Weights of a small self-supervised image encoder.
Model: 48-pixel images, arch swin, activation silu, moe top_k, num experts 4, depths [3, 3, 8, 3], widths [64, 128, 256, 512].
Rows from block 3, named by matrix and row number. Each number is 128 + 32 x the weight over the matrix's rms, rounded and kept within 0 to 255. All counts start at 0.
# proj: window attention output (model.blocks.3.attn.proj.weight, 128x128), inputs 0-127
proj.17 [108 133 150  67  95 119 138 135 130 119 181 137 123 167 119 117 112 146 119 129 131  73 167 133  65 133 169 178 150 200  81 128 113  96  84  83  61 111 131 162  94 113  90  78 125 114 146  81 131 157 101  87 163  95 116 108 116 116 128 157 137 141 142  91 127 120 114  97 147 127 156 137 156 114 100 180 194 202  86 135 113 111 117 133 178  50 141 200 100 134 135 163 195 112 126 133 109 155 154 169 123 171 115  85 165 120 148  86 120 175 102 109 105 155 164 131 110 131 155 148 139 145 165 166 169  88 132 123]
proj.18 [164 105 117 166 126 121 137 169 147 132 163 119 136 135 100  99 134 129 160 122 102 101 120 127  92 170 148 173 163 124 116 129  85 183  89 174 117  53 118 137  44 114 178 144  97 153 153 165 140 148  63 134 140 169 151 127  57 102 129 130  39 167  79  72 124 106  92 173 148  86 123  91  87  70 165  57 157 149 110 168 106 126 167 150 138 111 123 131 153 133 121 121 141 124 120 132 159 152  80 139 155  83 177 144  93  97 152 226 108 101  92  83 130 126  91 136  95 109 127 139 128  90  56  99 163  84 102 112]
proj.19 [149 210 153 199 247 169 144 156 186  99 148 118 214 124 101 168 130 137 147 110 116 108  99 127  99 134 136 158 174 104 136 134 157 159 182 166 165 100  86 108  99 106 155 111 132 135 155 106 151  71 110 132 110  98  92 112 169  62 116 125  71 107  56 117 155 110  96 183 118 100 117  98 105 191 111 156 128 137 118  88 178  59 117 160 140 148 107  93 146 106 130 147 153 132 152  99 156 187  83  88  90 172 224  97 101 125 101 153 146 116 134 147 134 142 179 136 125  90 133 137 127 139 210 158 111 158  76 176]
proj.20 [141 106  93 123  78 110  91 153 114 135  87 211 120  79 183  95 144 143 106 149 167 183 113 109 154  86 113  97 148 100  94 110 122 203 142 183 165 138 104 120 167 146 119 169 157 133 122 100 122 121 119 126  85  85 111 153 175 137  90  96 135 124 175 137 127 123 180 138 148 120 149 122  99 127 134 173  97 120 131 155  81 132 106  53 166 155 107 108 126 114 209 159  71 122 153 170 132 142 178 157 164 138 153 176 130 100 176 150 134 101 121  98 148 100  94 126  97 127 157 124 138 141 104 191 157 130 152 187]
proj.21 [175 184  64 176 184 135 111 166 106 144 178 120 159 112  64 107 137 139  72 108 110  97  94 123  70 145 120 110 127 133 142 109 154 139 137 164 185 129  85 117 130 157 113 116 143 124  97 182 161 136 149 103 133 118 126 181 130 151  87 182 120 138 111 162  56 144 158 113 101 135 111  87 125 173 156 121  93 151 134 180  83  54 139 111 119 128  66 103 130 173 138 150  86 131 115 112  77 161 170 124 138  76 129 148 126 109 122 119 148 125 133 132 164  94 115 102 134 100 183 100  69  62 200 112 184 141 119 106]
proj.22 [156 118 136 123 141 102 142  80 140 116  98  82 136 116 112 167  97 133 229 146 125 121 159 145  91 135 141 157 138 143  80 211  90 149 122 176 146 161 134 133 128 130 187 171 140 142 177 149 126 206 140 195 179 159 127  99  15 136  36 118 177  88 107 134  75 146 138 130 149 105  95 100 169 100 119 109 121 191 133 116 129 132 108 109 110 132 130 113 114 176 187 139 131 152 163 142 141 125  59 141 133 118 158 110 127 211 172 139  88 131 125 170 133  77 156 164 134  88 129 167  96  57  88 131  89 118 143 140]
proj.23 [ 65 121 133  77  81 125  93 122 156 156 113 127  70 168 154 156 140 111  92 138 120 140 145 140 144  89 157 154 103 145 143 183 125 109 186 117 143 187 158 117 140 114 139 145 148 136  80 112 101 193 107 110 109 163 143 143  93 176 129 156 123 180  95 111 215 149 172 117 117 132 155 165 177  86 105 127 169 113  80 114 109 149 110 126 168 150 156 137 191 138 126  82 152 108 131 127 139 132 204 128  83 121 141 145 104 160 116 139 116 127 157 134 143 130 125 151 162 190 176 102 161 137 107 141 127 166 117 104]
proj.24 [ 87 177 110  65 124  94 123 135 109 172 123 117 126 102 154 101 180 171 119  88  61 145  46 159 146  92 104 129 117 111  10 118 173 174 204 101 187 153 114 133 103 158 136 172 129 106   6 127 130  90  52 118  80 143 150 187 142 116 164 106  94 150 133  96  86 143  66  85  88 238 182 129  92 127 142 115  88 143 130 105 105 156 151 153 130 165 133 131 136 132 102 176  89 139 131 139 114 163 148 182 107 131  87 137 202 136 128 122  91 155 116  98 133 101  74 146 167 105 149 122 125 133 164 129 166 118 140 164]
proj.25 [185 116 112 141 116 107 112 107 161 111 146  23 121  78  73  77 161 147  87 154 143 132 135 127 180 138 117 133 172 186 162 174 149 129 137 153 134 173 182 186 121 150 197 128 131  75 116  94 106 149  81 106 149  81 100  91 103 123  59 151 115 170 104 148 126 133 202 123  91  71 150  63 116  65 148 118 103  83 196 141  87 179  96  64  98 155 112 113 132 162 152 141 134 173 148  91 126 150 138 124 175  90 142 118 106 107 132 130 204 126 110  82 118 114  87 137 137 126 127 138 145 121  94  64 163 110 126 103]
proj.26 [ 49 105 153 138 182 131 111 152 119  98 195 147 133 162 111 120 106 115 148  93  86 162 112 150 124 120 124 153 135 117 154 172  77  85 192  55 217 147  90 113 183 128 112 138  87 135  82 147 115 161 127 142  85 173 153 155 163 124 145 110 130 214 161 105 159 100  93 105 109 159 167 131 133 103 136 104  88 119 168 174  81 117 154 112 146  78 112  59  55  94 146 176 120 149 145 135  81 112 136 181  94 116 127 144 140 148  94 149  65 134 143  97 135 113 170 159 107 105 132 199 119 130 141 108 148 109 120 159]
proj.27 [147 140 162 139 160 137 107 111 122 116 126 112 137 147 139 133 107 153 125 114 117 100  93 125 129 121 122 122 105 114 127 176 135 157 105 131  85 110 146 118 106 156 157 116 125 163 161 138 150 143 107 134 119 149 138 138  98 132 131 138 110 139 132 131 120 109 118 154  95 101 139 114 159 110 147 130 149 106 152 121 108  90  87 104 134 141 146 146 103 104 134  95 132 122  89 101 103 126 156  98 140 151 120 152 124 130 142  96 141 131 131  94  96 156 173 134 117 113 117 150 127 144 123 134 124 131 139 150]
proj.28 [160  88 141 195 197 159 175 142 126 186 101 131 155 132 101 141 137 104 123 124 118  91 111  96 135 152 158 150 133 101 120  86 131 143 126  93 114 115 131 156 136 154 131 114 104 156 149 124 126 104 111  88 127 126 112 104 121 138 147 110 140 109 142  98 103 130  92 142 190 172 182 154 101 165 114 136 105 142 109 123 140 154 160 134 120  80 118 132 103 164 140 146 105 135 127 158 184 127  87 131 117 145  63 108 123  44 139 137 160 147 122 105 111 170 125 123 122  60 102  71 109 110  98  54 163 126  96 172]