From a checkpoint of a small self-supervised image encoder.
Model: 12.5M parameters, arch swin, norm layernorm, moe top_k, num experts 4, patch size [2, 2], widths [64, 128, 256, 512].
Training: adamw at rate 0.00095, 5800 steps.
Rows from block 4, named by matrix and row number. Each number is 128 + 24 x the weight over its row's rms, rounded and kept within 0 to 255. All counts start at 0. Numbers have three digits each. After the name is the row's rms in percent of the matrix's.
# proj: window attention output (model.blocks.4.attn.proj.weight, 128x128), inputs 64-127
proj.0 094:120159112107112183144144128117122112104098116143095177133094149146080103137109163096173092070179144144115119131148142090150130150148096126115107143147128118106113147122141138121115159134086114
proj.1 111:135156153137133141104122100092090119106098120135167085161093143126131130136093121165135122125052133134124129120101132112123102111151107121127134105116092155177137095151117075123125137119114113
proj.2 107:125123141078142145132117139138123154134129092116114130093101145129109142109052153092151137100150127115172096155150127086128150121124121122087126129101194122163130107158115112121103132122164111
proj.3 103:081119103093127137124133121158153084126144124120142119134102103128133089142096114067090140160141096133168164106156141156133136130115115170136149153159105178095102140117105101116133118129137135
proj.4 068:160107130170134119130196150122169128127091131124152100125155055108100115117144156165124095125114115118094133112114114160108138119126161121139151142106158109139123143165142118135132140135169140
proj.5 090:080115132141134131115110160153141116156127112111131152168143107152129112120134135128050144163123129133137125095190127155150122097123126178149094156135106154097133121135123107123123125130115122
proj.6 099:101113091161112110088147122099099087136126175132121111102160103110154112130177153146100130112137134129110166110088145163124134145155149123111153146134132111115114092126124129138150111150124136
proj.7 098:150116096115123092125156137110053100110122170108071147122120085079126139128136138156130126110141160154151086132088109139158149137093094114135137110105130118097151134130138130144132153159137120
proj.8 093:131097102128125111096121123118109098175111144095121109118115093091116114137125205154159114115128095127149122148143123099133117082162168104111143135125139115151109119105130114127155124129123135
proj.9 094:111110111139154072128142108151073116122128110116094123096094135111109169137120122144118189150128145112147118113091142157135127131135167088113108089097141057152134103126154136130168117153159142
proj.10 092:122159126121141106146131129126165118151083130118128097088142162121117122132116108105126142105149103125117115133124114139139104076114112154161155145108101126098145125127124136137150100129102120
proj.11 109:117181123157104164187140132146205138152115100125167080114131151129138130134159146120154124093116104123124111136144108125110127081104104139120123116108127185157119118126134091105170164122124116
proj.12 076:169111155110131134155131079136131127174124105075139156163152093161126121144190112110105169166138124117133169123168091155102136136163146162108101148143103118095136141099143129122105117147067150
proj.13 091:085116133122148084098105120173086094097114109085135126109157130118133086112110106118101213154104132141151102147119149126136128111124136136079121125111101124128116116147166147158127137124111112
proj.14 101:109126128097124117106112096099133131156173142144100146143116114121129139137117126123137138185127123144127126144167126125120139133159128146140121151110154121107136121127147147147139106097104166
proj.15 085:073113142132154103105115152154112114162134182087144109109109178116159142114121129111144148112144075083117137134136143113118088129067145122113142042110099149170088139149134142107131121128139155
proj.16 118:114106111120107080148150155154136093162105074084133144092158150103149106122148105110113142133104175164169062128177086165145161089090103156146103134104132128109121135133122145084102123117115093
proj.17 099:138174096143108142170121108152194161128136117161143121139128123141126145150131158150139069110158107124112136111122125133126128112136111124125169114129107150141100105098115084123108165100128142
proj.18 123:120110107118166119101132139130138097084167166132078142128102114087126129115145102144180111173126116101098121158108134108126168150140115108130133135133156102126124089142109109153105144124136112
proj.19 106:047085088111114112159137167195130131129117121110092148124106140123134153105132134131128107148126142142135076115129120168160098143126130114126092129126146124134134145129113140153121135146118101
proj.20 098:109134152110125130124123118150161160119081078091106135127136115141125118131105119054129100117105121140120097128143084124138132103115129142136104165119169103158129093161111100148133174089164133
proj.21 090:116116131146102146133139118161109129145062147140131110090151148127151110129129101152122151153130142147164132120108156174137077065145136129110128110106094129136137140122137163113120098094115117
proj.22 087:105081141092136155112063128148146161120098122119092124104137133128120133125111128100101139140147123120183103163172104046134159100088124173127149177121159132131142117123091133154136091140133128
proj.23 085:117135102161168208110091103116129146094142178178148111122141143137108111119130136141134124128095148119128149172087152120115143153162084137141124129153102115152131142135119114160090137154127099
proj.24 103:158138126124124088155121089150117163154113112089108098117149127104123140144141127169119140175146097176153108137143108157165201110072194108120096118129135140139135124101136136142133134125146141
proj.25 084:165110133132121164164131120113136127128112148135124108093097133127121107168111162132199148122106118133156079142155095122151118135125135160157063115133126099093119141145106105098134126133093088
proj.26 084:162132125158127120132133146147084105096149176154142111119180089146139128125183122123097145111120145158129147150145141134124118121143145136152123135113118086131103132136132132118138110141138137
proj.27 092:159095078136148114095142167121091071118124193127121141139099112103134135121126127153149128109127133111109128098097142140170182160114098132132178150149116144120134144113109110153111141135150129
proj.28 090:095143114108140132104153112179123077122096158086100132090139137108127118124184128122135158159115090127126153128113144156122154152157147149121179131094143134155083095124108126116122084147129129
proj.29 098:124137124125142119090081123163100106116135104129128135179136137146137084113109104130103132165155098124170146137120135159104106145148135150094176138098096150130119085127128123146120082133123123
proj.30 081:106165113118155150131110096110133125104131133133156119083162134144167113123110125122087138112137125095163181161156117077150162164148145140087131156164160142130119141122104116155106137129112127
proj.31 094:165133129171132138136152129106129136112131133141107157124152101089082129111143139111144141093140138176099129122126084108109097119117110140148147150110110130104115095148159109126136162163133145
proj.32 111:110101112134121096110141107154087126128152097121097118126133101118135155131102095124112156188122151147113129120119146170153050133154091129138120136116069115098143128138139146121134084184114152
proj.33 123:079101092117123112109161145154151094121115126101117148125111145123099160116127116145161140128131159132097157148105168174130096139115126113137124120141116123111149172119153141107083133119118104
proj.34 105:111122118149130103122139095140117119131107073101139116136124123121106157155106071130121167142138170152153130122166143188124094122123131117116095127137053127116129141140138152143090101129089070
proj.35 096:122125165122146090102088068136077134130156109109141130112135143136141101100125145126103139168089127149144121141119117147131087127149099136133111121134093099106135135139125147132119128172113132
proj.36 097:138111143133100104121126149135141100139104138108103089120123106113118114111145143138089166159121128140150099120135105151132066100117121110149145129138169139137115141154096103146165129149137139
proj.37 114:098117117120105073155140117117131134123108092082136133117102121133113147156140135140165141066156143084115109130110121109136157095102124107120088132129190157151111131141145088126128157107139148
proj.38 106:118130113100124147125172156199146126133085176170144108103162123112159116144142138102117131110102120077137148118092142108103143137119147116093159135129113157136108136151136104123144153109132094
proj.39 098:143144157164141125111157136092126114092126175143131091116121143111116161106110101163153082087135091076099152109081128106109105125175129148119168117123158134178152119143126099126144119118158139
proj.40 119:139141113163108119124165121153153103146121127097170111120130162137157084133138161095108138082134117141141144090137134197106121118105137136153115090151107177120095134095144139102149125135098151
proj.41 095:129144127147121138146125099091139152122136121157170094158154150150138108137152143149100116072118109124139110146103121103089167139106167144104134124165162109176128127158123090140137161090158132
proj.42 103:097153121130133149152166141139162169159119110148149129132105129192107084123121138082129122113144129098123093113181102122143133117128105106135123127135152181126132157140083111132109165092127101
proj.43 119:111132133112139117128135152131136116114130181133109165125103169133101134145099174085186090107138146135109114149105127102113121182124127080109168122105169113140124120133146124147110126120147137
proj.44 084:110108114108141121145152159120162139155094125113117136113125142145096155112122125125164137128148115130112116098121104061135126127127096146131115159161112140113105121144133127148089116126115139
proj.45 093:125139099108157119158128095082113165136141112138084197155123116123109127123104105167137111157137175123066131163113130145153113134151151095120089128155125111111151120127139135161097143100125134
proj.46 107:161148139144105169148156075095150143164165151107167088146133116145113120140176132151117113147125157086115137135137138154121107162133166130105104120127100166132130137087148147114143079140119126
proj.47 094:122164129102118118123129140158136104123108171151123138103127090147144121149128128096101154166104064083128123183112112099110182122120103162162163160150125139104127144130132141127138116129129120
proj.48 104:148140092139130121109122139176133113149102177123107132144109110124123143110110166085141085139120114139155108146169122119160153125156144150128100155127153150114124136138114129143085143115114100
proj.49 102:139123108128110100130118158122057113171183134144135146134169106113163132129190111146104124124144141125131161105112110175109107111138172129152179135145120122113107146085128114124140141137099171
proj.50 120:152171169128102175182111056102202176132140095101161099138133127126158127139140120142134123128114116113100132136152105080108168112107109133088100086112130148145125120128128104123128124119132147
proj.51 093:137130128119112088117123133132128085108120111106091179112133126121131118157151147095156147181176135107101165142137147145119106151121152166136136152150127162072138137093144154150118127128106129
proj.52 104:144147151112128117085138106089114138110125118157163121137151128145130112146139118147139156111117110091152127125064147090115135132164135129106162090095092144155160133108125126116149090153108119
proj.53 084:095108129185155089118150135150092128141141102156146106113151109157126117096120152139125098115099161188149120145174115176114103093120129149126055078170115120154145118147102118132097108098101112
proj.54 094:146083121108101094130173157156117115133108099072111109128123129107165150138125095132149121144103124162154072161130098126126160116137081146114094133069121145115148115137141152146109141123117136
proj.55 081:111141100139138149108126136143122103138159096110145156121142177143169089127123173128144143125146098149100180152111119140099101091162135133135172126129128133143103140107144128123145129080102149
proj.56 127:118108080131146140151157145128173125116149106127107145124098130151127131143130150118135114120186129093135103099142137109128176112119134136109113105162139153164112119152109085145120154087141112
proj.57 091:149158131095141136106113114150074129092138104149155107095191148143115137128154089073073124143133124132182147119129126114127175168154082136081128157128143088151145150121090141145115127123142124
proj.58 128:146184129130160174118117145128166162088116177154128132154129124107122180103145104179089102130118110106118130163114157085127145164143125111105173125123116128134102099099139115158159116127147132
proj.59 094:147160160131139145136145124131131162081102176180122104131147139137110172124129141135099062057101138134109142145145134119104158166111182073126133108135110093164162120105075089125143121156144156
proj.60 112:160130145115106122132130117101091131146163137128128136185107121122123126130148150170151123162114124140070132104090124182139107147119149087142129097132091140060142180076159129110127095157100155
proj.61 080:145147119131087143142117165157136168120098099106132073098124106126125137143118120154146126142071140112143118128123136118110107068131084153144112122084116142141123103137098065118107084117147113
proj.62 102:123108134119113118139096154080165158122137166099138102165119120138135150102104108203132133130111087137140120146161127103115168102110145121096137151143119109163163160177143092153129148103182102
proj.63 098:127140138143146154118126126145180139145129140143129132106161146166145137106135148127160120097166109078118152125173162097114084134141127154101154102129147169149118114148131128138130158139135121
proj.64 103:180102134130099089136152126110070107140108140106078100113121124101131136124193130144131123104120150148152107154125107152146182101085143146132109118110145090140132163139150134123114125162136115
proj.65 090:112134106107152117130103179122116129110104149132105147107126116111127118135104158081153165167180123081151163127067130142153087129118156080095189092141161123127142147155134117140136155147143144
proj.66 086:095139121134151149118117132101129119129111114170162132138145129156173110112106113102114168155175096141134129100129173114108086117155072155123156121114125131152088108122104143132116120115130143
proj.67 099:126128145116129125160074098124130127136154092114125119140171115122104127132129163075092107151112129102095128129179090099126171158103166123124095169138158137154127119115145112155138147134144146
proj.68 089:147103141141111155158147148093136159158149138152162084118182083101107096102178128146113123129125119128090126140118116130123159122138146125124132150089101116088121125116149137149140118161121179
proj.69 097:132120125148147128181098130094124179113166140143141099106127209123173128138134127135113158076103140099141108118149111107134192135091139117123094125111172130179150112178106119142140123109157153
proj.70 100:131111154102118132123105102145096093147190108130092152136083162118112147098149157111135112125104129186113140136129139184161126142129116128140118118125112085097151130106120163118131090166101132
proj.71 092:154171159099126175112101138091146135118142192155113151124111125150149097145097152103136165128116099117146131144142117110108186170121165100110119106132183105141104149152100123135121161126134123
proj.72 119:144103134116133119105118154088118103121159145128094183156092119130092138109102132110152097172142124156143101157141139115138139147133131124119159155137146106106148145134119160185109125151103139
proj.73 108:098161137150150178146112082113150163113112139126169099146124140174125130121133116152116118114159070110111143122150131118113084128177111129082144105154120156162110071115105116087122145104154118
proj.74 126:143154139096118151151159135144164135124111130119092123163067110140102148126095129115148056177157111137134126146144123121140141137146135115133090136135130148133088133123135086138104171118103107
proj.75 084:136137134112135052101110142114071139139145128115053152122121138071139134111135143130172146139116125113083139178146142129163103167150123147130169128132126094108153135108126133143159107153126163
proj.76 114:069151118125157134132124121140108155098130126149126165123150102144117148111116094130073137142114099107136136142133142109086145116153144151084169159161100138102119088144129120171115149080156116
proj.77 092:099143088167129129115109181132046144130134141167148146120140104116112171145134138142117144100088140122111124138094106117146164124117151104150143177149160104132139125180121117131098120139148131
proj.78 126:124142110143137090090143107091119140088147136169123140116173093115129140104191096164081122137083126127094144149141111129142156129136162097134131164137121090133159116133112107153120121125137132
proj.79 086:137129112132122091144155162132151151138112141116133117080096119106120140137111144102153180121106156107077127124112089180155129093113121140161087094130147139106145162131141129124137135126090135
proj.80 110:091142141105169093118120147190099149131115118111125121126148106090166147151138136154120126149128121132158115157089134115137147149138127099100177134151143102145141101161080119157099119152173144
proj.81 091:109133136140124115106150160163129065116140155139100139111123120121138129141133134116127099170145080099119129098102153129121082148173144119092168163155081158140109111105111136137109134117127128
proj.82 079:138159115163115163150125064125143140121124115119151134122143164129131136143125112147182094093121150142119124136081111138089131129126116096112140117094121126152117095075145114082110114143111129
proj.83 101:136122121099080103122125093146124113151127095101159131085130160110147150145135112087140174066124114160117125103128119140127142092106112165136145131100132134130139139120124174107155119162108126
proj.84 098:116157097130141137103136126173115094132121131116092164116134112112096129145128135088121115141122126124120160176101144163142091171137138112141136167111111132091147149149147142168100148159085123
proj.85 092:145145128060146118135113155171127154133130101093137137113147121123126142136130102158116092148137102122173115144180114121135135130098116132099105087145073134098140164123152115124110102085111113
proj.86 094:124138129172122118166154084151141141138103106104131095114141136119132160118176159148130137093132155115147080121155105140137136098099139105092090102145140126131126157110122176073128139107114126
proj.87 115:116105118164079093152124164143159140144080074105140091112141126086136165128139123109156115081118169135117129097127112167153135116091148100159136109138130129126166122110114114104135142187143140
proj.88 100:179094114145117105129124159126100153154136119121158122083174129112132106138139150154125144064066122138136107120103092170141159069096135092153137086097165098160135151122106125116164112136089136
proj.89 090:127142109110129163114137160151172099153130150169164127129046111115111123086100117070130081112148090126146136144129114097098117123164090110132144116105127134187119121132089130142143136124170117
proj.90 084:143145177105133123113128115134076128135141115131091161130179142137136132146152079099109142134167133120123143105110143119112097164140148122140161131099062111087148111078175164105174113194124115
proj.91 084:144158132148155167120134118115141131116148191118139097123115157113126163093106105128131079135110101060085146116111124128129104146165127116110153083062135126119105126170112130124184119084136115
proj.92 095:096122109143142111129121144135144102130089158121079123103176072103127136131154126138063128162124125150161145140154115117140129102126109139140103177150142139090139105130144109140116143128135126
proj.93 086:110122111128115110136100130104134109142180125144132139125151133146128093118139146136122171137110125183144125149135126141170130127097136107128098124124106090109124139131147152143149118116110150
proj.94 119:157110136105111122119132110074120131135159119129118167128131147144124114140104163089152107101137140134138115140161112139146156136130115124114120140141146118124136153122128161163095132118100119
proj.95 102:164143149109083111203143096093176170145127099090115135111141139140122107171122145120151106104115118149127114131161097140114182139121127126160085140133140124137102142113144130141088150119103154
proj.96 097:138137103175153170109142163077150098129124146158106151117079137131153111146111167131176149123150100125090127130105127087115110097132088146123139132083148148120111125116122112119126134113152112
proj.97 102:121100134150125158142141190089167150116103167125140104153127107115142137138172080212126114130094161112109128163113146096123159136122114102150109099127143115115125114093118084099123151131178123
proj.98 106:188132163152143148145137121103135159111120101107168128128128108146118125139116145130113098102113152104155112109154131073134202171115140106109121136106154156138108131115118111156153138126129139
proj.99 087:094113128147092092169113145118107131125090077135162112134159159102099143127110094114124153165069160109155113164083159137122086100152069130157120130100099133171127096140118122148097119129149120
proj.100 112:151108128127120113133147096115143118162132119150126148134150178141131086118148147097159171108172147133127138114142139165117123178114153119155102117128132150109107149110115139123115158113067142
proj.101 117:116107111168137098134132161101134121107163139153108137144130165138120112131118157120122108108120146140155148090099174137162065125127083108099118094093141147141119136160126161127131152098121150
proj.102 104:154132158144148152122142132134108118134112154163135148127085131120128125147118127102123142177147104136100115133125142097133145115184078146107160122111108118104129129131113127134169127114135110
proj.103 090:102170133113136174164106105149204181117148137155160114175130118161161150077133126151099128090114099125125125131145137101091145139146152104119119145138124111126149088142127135131128106092140112
proj.104 109:139103175098132129154099092120117152110133102109112128148112152146102132124116096135146101158125154134130128125153137148156115136105127110140098097088103112125149178129154146110112136170070141
proj.105 082:112118136136118096175148115117086108144129089138116157098183117118135140125164141092131130116164190159151122102118085151125108135115118116122177148141115119082126120100124129107115151147122106
proj.106 102:128158130116166153111135103117139172078140175172133102129139113134117147139105114162123135139107119130148110139117117077110156127125111118105141128122147137176116077158090140171144117123172109
proj.107 111:140129131122142111126090089108141146149142061122148111131106189156144103145086101128132172108151137171152129131138089162130105100109122162162093100132104105160126097151129135108135128134106126
proj.108 105:117125153114135140114114093151143157128136081086169090097139141122140122089103111137120125085090129136125112136147118152085073106109125147117112104131133137156136125126123140115117121107157123
proj.109 085:160157154113091173090110080124153077145149101134150131144141135129143120131099136097173088126164115109098139142131154120125125125155126144137129113125124124138127128108139125159183128126145145
proj.110 098:089127105136127123138132155123170141148139123125105121112076127152133151129088104128111150139157111116135129135179111128077127105143112158155117110145158151165103151141139144118141126070104115
proj.111 092:146105156113102120145108151108119121152151149120107172132117106143150104123170133126104132163123163147103111111176127136147093147169110154167112140165154153105144167138150129157131107141106151
proj.112 087:098100123114145062112112127096100145106134148146112147132130120129148135118163098154125159145111128075117154150127112091125152122083163095112136102149150142122137096174158144125150141122147131
proj.113 113:144126158142129135093111126066078093101172141124162144140134119146127089138136140137134128098112123117099159108068171137134103141158139078159132067140140090134152131149127120127149109125153156
proj.114 100:147169140137131145117140129091083109137140166132122122121133117129113130132176135133135153138126153127081118121141119146152140118096166123168121112114154149092142123154159125131166122154128128
proj.115 114:115137128162138152120166088080140164118152153158127157148121126139106143128124132131151138091146168095098158112079181135124054150171137084131151127177114118132116102116153112137095138124141122
proj.116 107:127085143148109078109118171129097042125128108127092135145093136139103117117120116103152135119151103106115157116079150164125109121132132140141099087129103096116159165135160142109165079147122099
proj.117 114:081109111144123126117131133121130090121128144109124132136098089116143135119140115153090134192090118118073157127131123146125131126128158135139134124135097088115149109103163141122144133176124157
proj.118 087:164165097116119140151142116197180158145093130122153133115149154138108123112098147099167088100113134129142121141173098087120154106110157133128112157124143155129109102133091125110114146141134141
proj.119 123:092128117146156128093136133149076134104119101172107137144123152146115152110090104149149082145131117161107115140113151149149089150148093128125136139142112104130130135120134146143110109151140108
proj.120 095:158125177127120131113106103084161150089114093141121089158101148118142131146130100136122132143115134099149140086116128127091158123116131111124128108107079142139118130115128106116153129141143117
proj.121 101:163123186124144183116122075156083141122097117118138094155147132130119144118155089176123097193128141153150138133138138148140112136124141126124110112145092126124139076146134119122133126124134107
proj.122 092:106141097140132083153132134105144160123107120146145152112157186134151120144138172100184095087122152136111103096140085095088146107111119140118135121143194159164078090140113123133112165149170102
proj.123 104:169146142128151101113097110129088120166172121132130111129109146130112079167161126120124212122144134137144121109155129115128113094111109112134118130112092151118140157117148154116151071175097133
proj.124 098:103096139100118121144099122165132109154110056119137120137071140147108106093137157120152124121177134181137125114151139129171095103120097164138131108137119152106137154143120139105144137117104119
proj.125 108:145109107099124081148107162145117138146109101094088156132153138133136110131125129125133149127118142161144090145160106167166152128085131105139114169139124087070150170133156167162108146157066115
proj.126 095:073129112126136126134139148120140119124117111137121166119142107123130132152112134085125188094137128117114139138083152134135135150151123140104165136130174165129127086179139137110106123092179143
proj.127 093:089133116122114131140124147142117131145165118124120113116082107124108140113122149144123107133125090142124121156134146108134102147190148155146119177201130154126099111136104124143124117077127123